From a checkpoint of a small multi-label image tagger.
Model: 9.31M parameters, 40-pixel images, norm batchnorm, activation leaky_relu, widths [192, 384, 768, 1536].
Training: soap at rate 0.0021, 11300 steps, batches of 128.
Data: trained on photos of arthropod specimens (BIOSCAN-5M), 195000 training examples.
Rows from block 5 of a small multi-label image tagger, named by matrix and row number. Rows with one number belong to one channel. Each number is 128 + 24 x the weight over its row's rms, rounded and kept within 0 to 255. All counts start at 0. Numbers have three digits each.
After each channel's rows are labels from the 100 images, of 14976, where the channel reaches its highest value: "top examples" is what is common among them. Only what is clearly more common there than usual is listed. The data: photos of arthropod specimens (BIOSCAN-5M). In brackets: how many of the 100, against the usual share in percent.
# convs1: 3x3 conv (model.blocks.5.convs.1.weight, 192x192x3x3, each kernel summed), inputs 0-95
# convs2: expand pointwise conv (model.blocks.5.convs.2.weight, 768x192x1x1, transposed), outputs 0-127

convs1.56:134146133129093152126115155119104164123114120160110104098151134155153131136099147166107134132114132075110179143116146166094118161109142152175125108118155129131106105147152098104171128162144093118132158164148102169099102117119093154132114135149137145157138107147119121109144154121123089155
convs2.56:121148140127093129148073131110164125081077111149146141136166117140110123118092149120116131124107130104115094176107076161111141144114125152119148118124113133121151134131137128122115110134172168127105158149152077116115129120216169091117128139110168112131130122139136110136124162070157146113118066111080146122144087158117156104113135125102139143138134112098122098117084147105121127145130
top examples: order Hymenoptera (49 vs 20.5)

convs1.88:107093129138150117128106120141132120132138137124113116146114111133118125072119105119149120141151107161131112146148124117178144113136111099108126137130136125108167122136118126182089116118123141122116124092119145122163165157155166141146126118124115151132128131127154137126108155130147119112
convs2.88:092154132088102135129106167191131126167094134127145126138134136134106126139141110145092128131113137188153132160137120140101177147119152122126123104106104085141125112143156177159125123121161104127133129103133178166103121148117119142179121082130162123076169120146105087135092149122158133124114149129122115087110125127143136137148100209135160117114155133135100183136119138099103099176144
top examples: order Coleoptera (43 vs 16.8)

convs1.82:138104127113112100107143105085130097128106123115125128110127136117100124113093166117092118075089092075142103103082116143103132114118109118111092137073128148097132088104122103125097123123136070099139098152105105105120143110111101103106127115140127121103132096132110097139093131109106096123
convs2.82:127132142134082152133131095156139185102158136128118070133109155104122071119126138099180152145150136119124115138148155130135139107135121150127096144150143093140162147117109133134164178133115149112177104071097143188129131118111167159167132114152125155142133137119151144130127104127094123177104107140134117162116142077087147109136138144101158168133133131154149150182092099156127150136102
top examples: order Hemiptera (60 vs 11.3); family Cicadellidae (29 vs 1.1)

convs1.57:107170104104098126097131135104125114103126106124167138130138102092129095106125126152074118158107139115095156146150129123110138132138112142115159108113098138109066133134092151100145099121112108138094121136106107104075066132110110101115077135088155090124110109108102196110090109092118134152
convs2.57:110132129131139119140124116115106105110106109116131089108145132070137115131117129151156144055139123163116139152135128115109162117105138092168113149102078120133150150127147113105136135119157158096135112096108174100165119113163142120142169120116109179115115099167156135163117158148157096102113083141167090161131136123122116106130111123156115155113119132151151079141107154134121146167116
top examples: order Hymenoptera (45 vs 20.5)

convs1.167:138130145121119101132163080131117141133133088146208147135116163153138149161159192096124145141139130148142128093121143104111089109127118135144105112181172114122133111121118180127128138127095133151191076155112153119130147139131124120139141136130134102109142160057138159146099134083112149131
convs2.167:143125134089087107129117147132127161120098099171136156163133094089120068131098147120118123102106142151125119142136114168094124086138189096177098134159101136092104139143107112092103154078137138136116108113105136131131152124108113144171166134120106139147109104116136122195128148140118165142110098146117132099147136140065156110120146116111129149147160140101102133117132096112130117168140
top examples: order Hemiptera (48 vs 11.3); family Cicadellidae (25 vs 1.1)

convs1.39:150154162140082129151153111150137125094113125100151144125130148105131122126117168088106123087105167105124154086136116125112095116132122159125099097117097153133125115116131129103137140124129107138132098102106110123097117127089098123123125119137177098103120134098109087140159101123128144078
convs2.39:138102107129152136124112145167092127111112134144152178167072120171127158154137125133160108161140154155136099140126158103116173110117146146138112127104147104127154143149142108150152138103115098125149094148101118132103194121099122135198132132119130133131107149137124083123121138144169128142166120152152111107111157117075135109085136118153091133116152109106107141139148094101113117146120
top examples: order Hemiptera (28 vs 11.3)

convs1.140:154070093155102086138120127143121113115115109143120105110116140129112106120152159131115166104136144098165090141118102082105112129131132104063109096109106103105112111167144131119111093142099127147131086077100123089139125118117135108116155144152143128139156133106121129151139134109113137116
convs2.140:151105160140148133138154133096126145131157145137131107156114151063118118128122126127151136169122155164132152109133135152133118095116132116121164151149147114151154133110150153151096179141129140140170131154135138119108145115131107129158108127096133160166133099085118163109113095135124099172097143141120055142132133108152109153133147110071159141148095111099149144156125138140171112119130
top examples: order Hemiptera (29 vs 11.3)

convs1.0:138122144109153053132119132124117141122170092120118123098106094105141120087132141090119135127121149111121118095109064103137112139134122122057111139169122122055091118087119131133117130150117097148136109117070103118122111118143127109080123120131114100111120149091131110131102135112139105095
convs2.0:138121095068150106130129111126138135144171141128091132146099116125152081177118171120141104125140158116157130075113129136123131108126128138105121141121190137108087157118120118136135138138122077126120132141101123173103175139106140163142138080156132126115171150145104147134156118076127139133089147102135097122149116091094111149088135126124119128100180142123115104116119103147131091135100
top examples: order Coleoptera (44 vs 16.8)

convs1.67:150133126143120043127140144120142149116094137115165137133137095122117146150115179136091120152138152108132113085114096125108139120138154138147108144096203140067117096111128140117113122116115130134150142109072100130109130106127133111128114156152177113132144149122075154164109141112112148145
convs2.67:161079116153130100137145147116089103121134111100130149151073103124128118106135164130118149113138102129129123156152145176132133136159094131147119116168142150098131084125139146119159128152143158141132146086113121118138127145120127114161140114141193157119047103097116124132134114103156140120124127160152114135155108116103137114123094082140155138141113103154150119068102182103139152096170
top examples: order Hymenoptera (41 vs 20.5)

convs1.142:124150148117144171110127080142167133129103154139121139125106105148130124132118121154120102102128089111147109172109140120108145071096170140132116122070160131154123120137134124092128142087109114134169105111145111154144138082065143104137138133137149115148112164130113134139160105156102136138
convs2.142:121124130146133122117134140127120118142143116095107163134107130172139126076129092145100119138128094116136138120172147124171118144128105073133128134140125128156103135110129116140135103144097095123104085179109108129117124129145106123120090135099115157160084204104130137112129164173128091110151138165154124126120124142139097111109162106106132116160110132115112103114105107116111120103171
top examples: order Hymenoptera (41 vs 20.5)

convs1.163:151103134143091123147130099161154112101113102087122154100114116181102160107157113145126126089110128133181093101121102112116162105117176083120130118082134116114112127151139104125076169114127144140102121122114117102131130113122142098119179114166116101155128098080118101115121152083118150090
convs2.163:130152145136133119076146138125156100123123120177118143121124110128156090118108155137110119117131123124124154102116147102135069111150102117132103138108122123149119147086127118160118145133097122140128127108141124141157131100137162116117122154111112120115110135083096172134165159113148128121077112147112083126091122121141055140117181125087195111132125134130140118109122146163142143090106
top examples: order Diptera (69 vs 30.6)

convs1.119:114134135107120093149117131114154125123128129119132124128104090098128105049131145122082115131091119118106097156113089151156160114092095091096190144122125115112111176099107107103096167092117123161127136107106119104115142128133071100106105104104149103121122156122141116101112121133121105086
convs2.119:138128142110126143094130122109162120137159114111141129059123127136104125119124130121137152126178157077140168111123122126081135145183133138129172097158134144096135114116085100073166121124094128137123130111119116156110105132144145161125138052161104130119139135094116099134120126118131144118120148131152152145113155134144109140085201163180109096131118127167165124128129107160105095128117
top examples: order Hymenoptera (50 vs 20.5)

convs1.115:147148115119131098147164112156122117126100101095150153115104087156117158121123144124121125095112120107140095083104106129105121106113152082157101139110129118101127111150160121109119114112121080121177116139105104134086124089100154096105142099165115121132142114127106119114137178117100151129
convs2.115:174125125114166085087163146144160150092172148094093134116117111105153148132081124141157122124122149115108098101119119097126116082124137170134144136152113133128137128085130117159091129145126138165124164137157132103098128114114120169092117138115103141145146106110115134136113109117148162169128147141120139128131106131119109099147140087120162149145127103097144107133153127117138145128110
top examples: order Hemiptera (35 vs 11.3)

convs1.65:128104112124093090118102121140113090147140115099118116086121096124078114157127112110108114124130145122128097139142078119108111126127105099088115100126098113088093109101120117093109137120116135149136117091107088099123109081114112088094133088126124082091119136085096117170138106086116110101
convs2.65:142116161130137102122120122118157104123121119114117090093114101130122138125168137160124149116130118116135136111160131108148160149140128069116131138160112128099102136107123132115131123113107116129115076136093114117121131116177106129134103137137144182109088185106131143101136151105110133098190148147129143145079144124150064139138134105110078134124133151169149148094076157149132146138136
top examples: class Arachnida (25 vs 4)

convs1.126:165118116140128132111154140129125094115114156111149146119120110178100189155127120117104139112129094076144083102086105114096115134107155088123105124151117103132104104172171120114093095132114087131144137138125122111070095122135114103130121119168116119165159107154131121142151125106114181127
convs2.126:161097114122140155102091110158160133106130151114108134114113139115112142159095143148117141133154147116131108138118161128112199165092122130121125157092113138129129154135080133097140119183116149200133107126157127124089131139108124152124134165145146125106124127173152093135123126133129124129129179154149123101094111075148159118150075141147152146118140139126131139147123112136156065134154
top examples: order Hemiptera (32 vs 11.3)

convs1.104:135145132164130088160161161170151172082090143114133148107121129159176146119131140132142160139139146139145161118123085139121128176126178148133137114135165151118130146135163125124171146150134093156154143137102096164145118104142111171112170110174136121171143145141135132134108140160152155128
convs2.104:137131138142152057163121128159129108120089097111112113112172130120171130176129089142151115065141122125144150140154182142103125091128120112159085193172107120086175159055135084177122114122107124122135101094141160110149146138123156133165145149133108117177089111100135129162131142154154136110140123132106152139112096119082102150140152143125130155114150120104116094149138135095160152147111
top examples: order Hymenoptera (41 vs 20.5)

convs1.50:140143109128115113148115107129147082109136125158130146134131087102113143161142114092097118170140144108147093141183121144127122115153112130118098105151116114084115115109128176110093126139113140126146097117110130100094152111114117091107152102126094082084135126089096128147150125098119131110
convs2.50:120169107136139140151118113172123135115134087126118157107184129106128163125086119047140116116130154128147082130111158165132153114074126085127128185128082122138111124095101107117105158128141125133174114093137120132119168118115144139153132099121140148165102095118118091174173138095134104114114139126118100094120094127093121151171184164086122124140127138106164188119125108123117115134130
top examples: order Hemiptera (31 vs 11.3)

convs1.172:121113113090136164088127106085087112109079109094173147088082113110120133138088162091098090120105089074119136115109094138104099109123106129160096111112108133149112092067090123123147091100130077133146118102130106107123119109093132121139114108114141172115105124155115124154107133128116124106
convs2.172:175150149153136107117102148101098136113135078185133135110156138157121126106101119175139139123118142123162109115106112128108104113129109134137118124150102140177115117105140126128147145127152176167121137089115128100127076076115133117104101120115137108164122142120143122120133088085169131136098133178080118102111122147156126098099122100125123152138111111125165137120117157160122124119154
top examples: order Hymenoptera (42 vs 20.5)

convs1.92:112085094104112137091101131111082137136085142141112090139130134098175110119100079135080136137095110139104138116103135141147096109093097126110147119140103098139149122100104106102147128099122158113109130082129158146123135118143113152136113115115092140121110097125135100116148131124096095087
convs2.92:123123108139098140077077108143115124128139104121122124033137102127098150143176125146076141131074108126147118176092098131076149157137160131100144129166075104150069182132057146110108121152121138143112128159133123137105107123186183111126169119107152095125122143132120128110103135089094129146164142106151090138138128149134120137145160115110122152118129121099121126144127123122123135128154
top examples: order Hymenoptera (46 vs 20.5)

convs1.106:145119179123127135110130114132142143107143136099099101165153138154133136105130136122205091111144126138116124138159154126138133145142151126142101131118102144178135111123148089187124137118151103145144122143149124158115085154104096145147137172127102137177111156148150080100084148159190095116
convs2.106:130158119139093152143131136138115178142148195151151090114155117164156138137153149089121133166128111109156117125115150153131147146127166118123103093120115107118154128169140148117103122126103153137149099159123104125116121128137143128115110128203154101093146154113068119069159082101110120119097134139108089130129135083153115127097124137171137096115119151096165076117144125124122115120161
top examples: order Hymenoptera (51 vs 20.5)