Weights of a small multi-label image tagger.
Model: 40-pixel images, norm batchnorm.
Training: soap at rate 0.0021, 11300 steps, batches of 128.
Rows from block 3 of a small multi-label image tagger, named by matrix and row number. Rows with one number belong to one channel. Each number is 500 + 50 x the weight over its row's rms, rounded and kept within 0 to 999. All counts start at 0. Numbers have three digits each.
After each channel's rows are labels from the 100 images, of 14976, where the channel reaches its highest value: "top examples" is what is common among them. Only what is clearly more common there than usual is listed. The data: photos of arthropod specimens (BIOSCAN-5M).
# convs1: 3x3 conv (model.blocks.3.convs.1.weight, 96x96x3x3, each kernel summed), inputs 0-95
# convs2: expand pointwise conv (model.blocks.3.convs.2.weight, 384x96x1x1, transposed), outputs 0-127

convs1.9:500495473523470520540538479359464550574494498501368541518448485452460566513477450550493437520487493420507501488511524482515477456549387485462480440496527526457441513429511415543435568489512486541466472507563605518522499465534435417665571422501429427537500558501439495526512557465549463445
convs2.9:515546488511579482415494594552480507545447498610544481488502482403568458513467603593490504575503471420589547486432525436597500552526566484544461511596476428492478489524443518512515517468444521433550566471607518450447497455505622580518437502454456583405484461450508442449421489580480470495480523413499509546553574508567448540398411512433519491523590490527525587524410481596571503495503
top examples: order Coleoptera

convs1.27:459561564498542447476533429488455501520538436452512403472492474448455523384516501471545571481445529417492466481487427460434466463470574446451446478514500517446496471392534500596396475503419414520516477502557466490509522473386558593488546534562631602470495551466478506454511450487478500480
convs2.27:443512520464413424488528494440601456459470451502419602480464498507441428369400555502540532511538623470458520541516538513524484505504505422427431544474517509498548440461475386443482526669526503500449486529451472487493485434592463457515498461551491392522473533466458450418505492545542516523476591599561542514449450551570446506497584489511535485545423561493468493519511514522433482489472
top examples: order Coleoptera

convs1.75:507495497452414564479511539464524422504571530431486486614468573417467484536586527519574513541461511551508549524506556510571495514489468525513475532502461526509500553518500411568465471574487511464514486578574572535462390532608437515558531550477402490497627511458420531399498593454502464524
convs2.75:492495484535356566427505517488535555412514393528427528416439380534626567475565538544563466441405577559544504506527533525518592532464464601482532539492564516635475473510564468507478483502486439499435459532523513495508479452547491525524526540486499551495541500508494479508409477479511455471501508367503424432512461467438541467544439461529556533560549502547538576585456483495434502522444
top examples: order Coleoptera; family Throscidae

convs1.25:534496455595492504465454620506494475463528550541446548405514520533396440479546436423416410511507441554504531488506502528490577484464319510437549481471430506408484484475443512439515503533445523498477466451549532454444504484441444439478489444498447413462553525553455504504459600509517453491
convs2.25:481540569426529531552510384424590516499496432449515557486575437494444572628470570450509508525505442508438510529495417575480360498419472483415513557446552484541565503380500500421448489437507477495528640475508517460541527422501456492534522525477474430472515461490509464592550545479544461643470491532477615461584437524593526461443512500474497573488567568454518439516535529478528554486503
top examples: order Hymenoptera

convs1.94:458468501488554546526547534446555530544492428517465464514519531522561564502463484599414455486467534443517598424528438529495530522496534397487502427405474485514441467482496464469517620599475583507637552532463475448479524462432495597542510574574552463542470455538441485595515467489502442460
convs2.94:513508597467510466550544486543457518544487417463549456503482513441517587451538530514552584489554539473489467515483532451492585580546501469527477441487537515533454492541532492535479498516567535571385582501531497455561441501517484493400364501498483507537532399500505542606462496488473539548500529518546476460551512433454530377586466476502609519527506452570542473549502478523433518509548
top examples: order Hymenoptera

convs1.30:392518421432535480627471495565491567567457511519518539435560491509538472491467491521520520503479395529461405493425440509415535468489563532581562460530646474536514513533440513473543501489573469481485534518451521540505545552448510442491518458374528515449532546494568479467507439532526629526
convs2.30:543578561476494464552559513476606486508367451457551480515533599562483529527459500418519491554593450519421536560538453545479509509433503426526525449605554582505480496450445462586418557417523472599609500495626499576469597450497439586467458406529522391502459539490573481587439493516486495507443466585535495473525437447458420464389533507445562627456529513513502510490516565441466457523589
top examples: order Hymenoptera

convs1.69:522511462519491573491532513469420509459485515546388523521461457542401543468534491562529578575410517472547574467558463491466517572523411449550465450475411531513456533419575535560454576528492444503480448548465533583427541544480517437470545464472424490467534514428479535451569573480418390454
convs2.69:415417538533526481520531479496505489481503518456538488476446504439456491508555559515478565421491509506525531457506544401494462486574439471525478469401509506526461468486568522513563531505474555465519421482489481505610428494549494419493536513430435630539526481504482465587425460473497491509457472530461456463494546505494459501483405523602557461422515460545472546411481435545481541442460
top examples: order Coleoptera

convs1.24:627455520456503524454500436468487460509635405558495469516439460500500565461512457512479481562432460438593435487619482454456431465534492478484437443470429529479452500446598466486469415469477405564438465501419470461469561439476455441450515550508483490512520563459421535508541495477418489480
convs2.24:523550551388512578559539483545488537452516551409524574488404531465590456494498530426468594557497533515348473636476513489452573550469534417524554535445486607442435547474530521502511484473520553476478524468544469535458511574529520525487430512425545583474533562522581491526511512524414483552481472469404528545543484487469435484548543500442513437493450488508602523487498483516445536468574
top examples: order Coleoptera

convs1.49:544513482563492477475588546459489429495537531475469464501427586516497511423549438546513561593522463541614562476576529484543483449464473534421459530442451493558449555420565466444511497449434504557529505549382481540409537463558435549451536484506444456472447511551432430477519454436497401440
convs2.49:561471490532519433568610478477452506427497497544514545509453594465461512456487510491507476552492470543495501492469559620524392539578560506527525476545452493411520404506516471536550508482455558502432486498544565575520502504591475474519535378577491556517444508577525550562503569488501459542487579515464484466541453543573448484540452462556461487469586536490463603423420384513495416505484
top examples: order Coleoptera

convs1.88:545549523566556482431507552519540442533535624561584473493502520571506525435615435475437450512535528551539488444516509496483571493512521479489521542500429490482496523490507504415448572411597578523467516486566504416463521417435414472460532599583543544503471487551400478524488485541476600457
convs2.88:492519514466558491636561520556478455483490513459498562567514484540462537539561487454531422482443500598439516539447534495461519560496504492474572451639499527506551527417482541442465557474529462509501438421554527550493489533473403552420535494497519535487538587570550452505506494442366500475520517525410477566518415372447520494551511502483417493404443474491583548367412486476552401406551
top examples: order Coleoptera

convs1.66:504462455451495518473507449374425525500537444518513482505395535565443512470566413591520479566520535583509469521469468472534495502543448500513407513551389486476528518432487544502460475588578553542385457544602460450527537442493505422515476587519490437511514497521405539574534526551467493419
convs2.66:518462503512395452484562472530618468510514543562516466489493538598539447501514497440470434573539516537411557518508430461505445539476566439530602515549545531445620498550540540567419470492500337526519464495518423589496493423516553506482541549551550516508493507462504522479550467459470507390432396506459445576480568541486511512522538505508544469490486568486494633414467597514554469520503
top examples: order Coleoptera

convs1.81:538594487451600451519496471517400505559563518549503468540516535518531541520455513445415440521524491441593456434542474434413520461440475491418513442552530569424504537528585471473453462475492452567461503474538484507531498530463383495511558358570512463472468577448456470555559444429540542472
convs2.81:425495481494491554437483536507432561500554503466526465414543443479481466559447409459432495547403468477545491540464492483440571445535514488527465493502531473557472445481554471480587594440473480417484524503544460486636438428522513465471541529474400500511513452488525491538530537492604524522609470502503551518528539530445439519560540519548480441514491530506534445494493397479532486460507
top examples: order Coleoptera

convs1.93:452539532430483454547493491563469499430484434467527446504501469506528449573491557480497558484461507485455501572442565537503388484445556564532440520538566453634488482522440515508491368471410393505517505512503459573465494520534472549438492562554449499506461525423517468435422371529581445477
convs2.93:528522520506496624532546384477491507517594529480448529525559581467488450461468570645585465539387541449471510483486512631498539441414551486454418465468419558543501485478515505538513456477434512437489456560428611445484544424507576418441486492489523440526494474528567473511570563472511560497552562504410574441547475524436474466472471485386511449509512526493445501549475486517466515468472
top examples: order Hymenoptera; order Coleoptera

convs1.82:520514499501446459460530456485425554422503459400519472551509585556428485372492525544461463570524518567596549392588519506513499500540546504581420562482522537543397525473583537515513462575581498544483514464481456465452553496440577474452483426461468430518563483481408456533519500533535500437
convs2.82:514592609463555573482461494452467410456437524503442480394474455449513522476513544446511505545407551566528535526527490461528532543523455478529474500529509530505427494513608442627530567482474550550523445538460506534562557511425588489557427525423458576555485452460491501489460475476460574456541468499465420499596492359429510442516487500528586473492479452498531455499595432490499547461573
top examples: order Hymenoptera

convs1.22:495494431449446483425514485488420486535437483528501517466496488408432495495519590484447418506487403531486470576575489592449446455469422481488473499452477535436585505448522527385422426463450450515411413486495451488514475474459528458414536465503456360432478538511470460443505535544443435473
convs2.22:538514398496490522485513477553441556473494518485421558386457508448561437547511581487483610554465427552473513521514542508429496421538471467500480542586484483484469478480541501582596509450325527472461565579513486420485568519541466386606453511486479506583521405536486556462514579581444485568514508434398439396560477503478429514394433440575536459528558463568461514455475465556444515531380
top examples: order Coleoptera

convs1.29:395606451472438534450528474534486495572529546535465553552516419435534461552476622533480437473536511555428455608492479476442519540406535424495543502575490493504581392520506471415535561450496497462516411464489510477417431481519480526555458438468446456546538496468487473488417486411474532535
convs2.29:643577506491575442467585416477477519414503424480501483505474550497518576461528559431544524533485596528460493477469524527491636548472444548502543499532524627401478476445510539554498468538500515494505438540482581468445506545419534462503535491479609535468536479566537457477404553495454435598519535464432428505521517560372444454590515467505507476492475490455528479448467533467518425489549
top examples: order Coleoptera

convs1.90:527451485478496499610496497398477455545509436509443530414500537488453520513443417523537540491480478539507407503485424438425479371518571532456408500434503528426452526500453465498472500448525520533408449450559507508531506458519646481472512482447502426444466597485567481530530484476520634471
convs2.90:482506525481572495555509517563536355468392485473622499505558504495527512544507564591503568504502340507487532471305470570645519595470435522439556504521455455503549508548401538474474512480551490497536595474518519626501454502472520500587558539542466481495527450497528544437462509449526488478497499478539561563508407542427490447428503516550502535519575487452562552522545547502467524529536
top examples: order Hymenoptera

convs1.34:470540503574489516609430554538495442523531536466430572491574542447538453526514472423553575442465498479436515526460484466483541517441525507514572515459586501511525510477463473561514462418501487466543515483514585515539372540558517528605440474437558571437571513447604445403524562468473520590
convs2.34:481473518451566553599478521419490521589577507461520577506522508490501436550474531513546558512468481421457421485463565602537487500493563483428435462509404491545477468441568532434506477459548575403521523503548500590438442497542478503515469473538485492465470532540629474536515486406503515553606606466460671591586459497471480554472506505430520457496534454458489417550530463522524542518571
top examples: order Hymenoptera

convs1.62:510450495473525439627509521501566482502474471405520359539441531550549478485423471487455554508445477507538598411523581512535473524454480496417470496411486544561472492446481486525492490398401489500547563500449450575390520487548439527470557502539461541491462538504448497472510418550419428450
convs2.62:494459507523535501526535470538557504410342533566537466423488502563563468524494522486608556445572506540533534545566462430487464561444417498527572540466538516434533520510522477453383592493392392632460538481473469471474474461520524515469481449394561478555572500499433476480530479486586459385420426433494466468525566406476577548535457540493459589509532499584551583572468591522538508465473
top examples: order Hymenoptera

convs1.65:482422484502500384511497505501564603556444492456567408414467443550569425480379479537446456537474482419478516500529575510541514476477452417460549387459578557490490463453533454571482528444413525520506522503420405497503518480430447490471453566453510496470433539537475480459546455553533445505
convs2.65:587525454399408452485491525511532568454527515509511515448467518518423442434446425494450476588476493604519567469506580527509490500523477500494497605523543456508574432508466484514527619502505483531536418486563422528485541503537537495473567407535512572533488465515544518491506500558465473551529489620501399532514474465505439469540508476580422436453417519401463667497484415490507487421480
top examples: order Coleoptera

convs1.5:485471468500529566533523542504546538614468574500526543496482558606505487495455441500442382546502429545554497476510489505475587511515486470519611465477504531448524524512495500509446617578516595524490478556511509437529484432438436355596476486466475513508526503609394499599495532496539505516
convs2.5:538395456554468483488539650532420494504526534585537452542450434503450521458560474533429442540473491582540525569543479519487552421647476540529477479491496459468510469553495522485536508523424496525501508477626335504497509498543478499571591482491450510551483599423450556495562513348531516530487494538516395554523542549407490513455435501555498536538556475510492558503405480568583425466479
top examples: order Coleoptera

convs1.67:446480508585488442392528459541428561551430459501454507482452541487504521520442540565427507579557465537533390545541521442463503460459560481596454577501490528404553572515579513405511626458450522589392434526536456482494492512483618501474516477485455482540517505494520506525484497448517559488
convs2.67:501495490439513400479538460440611544421471528546450540432503534564400459451391438456473459553450438472599554530475560389539464517511518488454445557580420484509522490448587484530464565456501450456542548485508450526592514424526488491493529517521465492483477453441556460429459481459543456479534444512549482476521521397515560421498535581549562475573488462475464555521441516498525603533517
top examples: order Coleoptera

convs1.41:484446416490509571599513483465559495517461471518456451452480439566421479456469491607553402484482468465558487507489409498405570504560499475463506470448501458467526502528523539524425578564553480539451431483432474385538495414382454434522465535560541477551463501587455507557538468421456479528
convs2.41:547512522508500455488491437480484500475492582500519460547534425574468469468523461520464523469553479476530565597545484519448421506451546532398421496495633529474481476560488478578449538544515417563465477457507460474524537495612423508485503410611507566514539484433588478548480435620468525562501542537471525519523442563528520508520626470482499540505398494556530508485553493461520549471502
top examples: order Hymenoptera

convs1.86:513426505439471421584485438562385510484480399465456492540459438436454506453419534511527540503454431414424528485514484510492416484537459494537408487452581526570444522528539505581527430501492442529522549445436450585482475574515486547448525469524613519479460485431608502440516477489456429490
convs2.86:452552488518475492483502480550413561497557452492433511441589453472423517578415423539498519522509469497499554562553455562407516463483523575510472487507562428516468499517492429493593520535536486518495522510446462496533448555561429457472490574558484526575484507483517404498493463550481496526520479517553479460517512514559517471457583428510536502549462582386563503414464497492549474385563
top examples: order Coleoptera

convs1.6:567452538476514451457569439481498502528560435513492456494490516496438555500496475554468473539499487482580453451569429430388459457431516453507408507436498529478456508501600542404433446375539446576418478503469435504502569490520499486471559500518619489603513536503443423531512462432567528445
convs2.6:456504389435419541446519424454503564526406462521469555521553469519507492462470494481510440400449504507577522463525519462437539482437428482518473469507490437490489460442539487495468524570569482520549510524521455493450515539532448544510436451442458553568527504468547497509453452615506537416415398493580512516504518376539536460546541527483469460521459548632583520545492538461405514588487
top examples: order Hymenoptera

convs1.16:442549474656537450465537492445524578535583514440418551442499535515448582549491484508458507571551465483490418490489439416486535423494464422488524510404404533447507565572496475508536556456439399511444472510562471529462554502488517464559409460509450460541506522523453508513485586438436559511
convs2.16:470532603444501482605515503505506447471430439449502510414451471467471548506540488478494500520572492525541535399398547473526484659568462477529543542451529554432443457492521499554547521401566565516563437504530544518474520515519449470515440558474442503531526440533498539498467524566505537525512503520492455478537490522546457416651483505545592526569482351534509521460455499468557527531489
top examples: order Hymenoptera

convs1.39:491536475612521417520528495448360472561540557511436468549414532553537464421465505546501514531533551580527415461547546452565468528473441487498451543571431508484512497418610561503415506394383517566480464535467496501386471496440458484482495489454503522504489489523484505532515462413524560474
convs2.39:622518508470596480468514566499548460487527558517494492459497423438510455373458389467533482518420493445512525479465573501481529457597502424587474570474511507513459485513465499435575575557532502480547435453556489634557599503461448557612496509479469500409543472506528514512547459511464511534590544565453503522453478484411489535537540516494487427524490460479544525514574448440389515461420
top examples: order Coleoptera

convs1.71:462462554539544419469529473437540460540459498452510391442435496576534532528504417497527426461477445459496522377497628411502545484506456480412429482405437535500405554505520511519532452389456445531492541532559457503443492447567399511452538532579536516483562504557469520454494496542497520510
convs2.71:452468609500492488440493474510530463511379466530541573525447562566489592516545524451476449403511511529403527517466431541504483580511408480495561430475576559463526515533511473489385489438436431659451574448518458492546448466468499523559424472505489447483457511454460502558494459537488495445449402509548448571458457507521513426511541515534564612509507564555565606422458546511502483514587
top examples: order Hymenoptera

convs1.36:492532461536529594396536568528473429475595586592508547489537510547481449464589483496524499489539521629533502493510453489479538502530490550490521616569348490451482473466500539464515504497556585482518504490458498392361508431423567514445501520504499505453544476535455568566497521521477513487
convs2.36:432513501587559519466536590467531538541487569472534420545437632556480525545544554568524511555486517506530511535525476543480510394556605570455494557568439504406454610521541543556526501506478515460548513456602621544466423517510600493513567468484508558476544531511605455482514476507480473557545539461481525512564454438494484556441433499514508465492507553502586497458573483556541477458450
top examples: order Coleoptera

convs1.54:510468401403500531586454489497497492521439542434479451446526492549466518479474491484473478534414481431513494539513437542431457482534412487510613462484517524437561507469488487480356628550500548531481478484446497510550523523471467433588533398452593502456417560530496409588549503482479442517
convs2.54:491518496461500517521464529573606543430433423511569469415556497551381459470384444480501566465482471499573501509520520491538538463576450521500463485381577344523527518486538561461530578544495413501532514502470410529594508394537493453565507443463449531465484579522521474545447485646490449579506514588495538516524474499490554492513513460480533491477487478432400502502387484468415535518448
top examples: order Coleoptera

convs1.91:522481567512526491535561416522427488511470457447491554548510536462525528419466500540500611502515485502532454415525425378419503500459572470494419550479547535458422520484534531467487453403486444496497556527452461569504520612473643577443499471429561558508535553490623494467514492488466513460
convs2.91:490444477567473465491488499522475456471539525465478425494443630525427480593460454499375511510449395510556461561454556454527426453544571510551565481547446452439566476487583577503558541446483496539559540493466428548479447544530511502570541449545512532501329515455473484583571517539567486497508523491517487531511559545530531479504452514520537516495505561491560555432472472540590481412516
top examples: order Coleoptera

convs1.11:518442460580468473472535493433496544512554453467431486504407484436492527530501486539407427572571502513538462537504504469517483447511426440560481530460521461466517487518527496450482532444501402571424425494528564488542600450530403465555579461563543398556514545526403438506560437489593533403
convs2.11:478471527500480525469468495476519538454491539640481473436499547604377533441514491497527454516457584497559524536521499399440541521512472524608552613456514568478504500486572500500464618487481438492565499465473472422555476340533570576487540403440490548466442533444441513565410437510489499427438463498480518556521594501469530513534497497538493490516497475529521621442443406522517513491416
top examples: order Coleoptera

convs1.43:416494517547490493522489455485449468497498542524454518531503394465529510426425500488542493441541435468503405450526553440524514481399540441403545476519532431442510427472547513449517496487489484513455585431477460522475501474552399483523439403554545530524575506527502492596487357374587469480
convs2.43:564603501455475572575467522535468448476509435483474449480612474492477559525533439499472437503508486518484468521518470445488648491568465561549556422462518539528486537518447516536520524513427505541568474499550475541499549484453459512523463573488469540476459513568485476436450508458426520503582457533523455512517499402352558473504511502484471484452441478560547493504525503418414480569487
top examples: order Coleoptera

convs1.47:480485513562541469533513413456453508546551463494447472561460525533411551414492501559550522534500455591593460371520478426457553412553419502487428523505475520438476558507525583525493506510502395519454483513505496502549600481470540419494487373469500484574516563594460511521535423446456455520
convs2.47:397408503503461499534487494453553520419472513590550558421540485557473452552482459542446500517463502534629464492470490431520527459528506477575519426573387490523595545482513448439492579499481494495513469432540482479599436483560528523559479516523431483535462631526516461464500454477510542402501443473459476605483591526525560516568445537599467447500492492483546595524402531503547541504501
top examples: order Coleoptera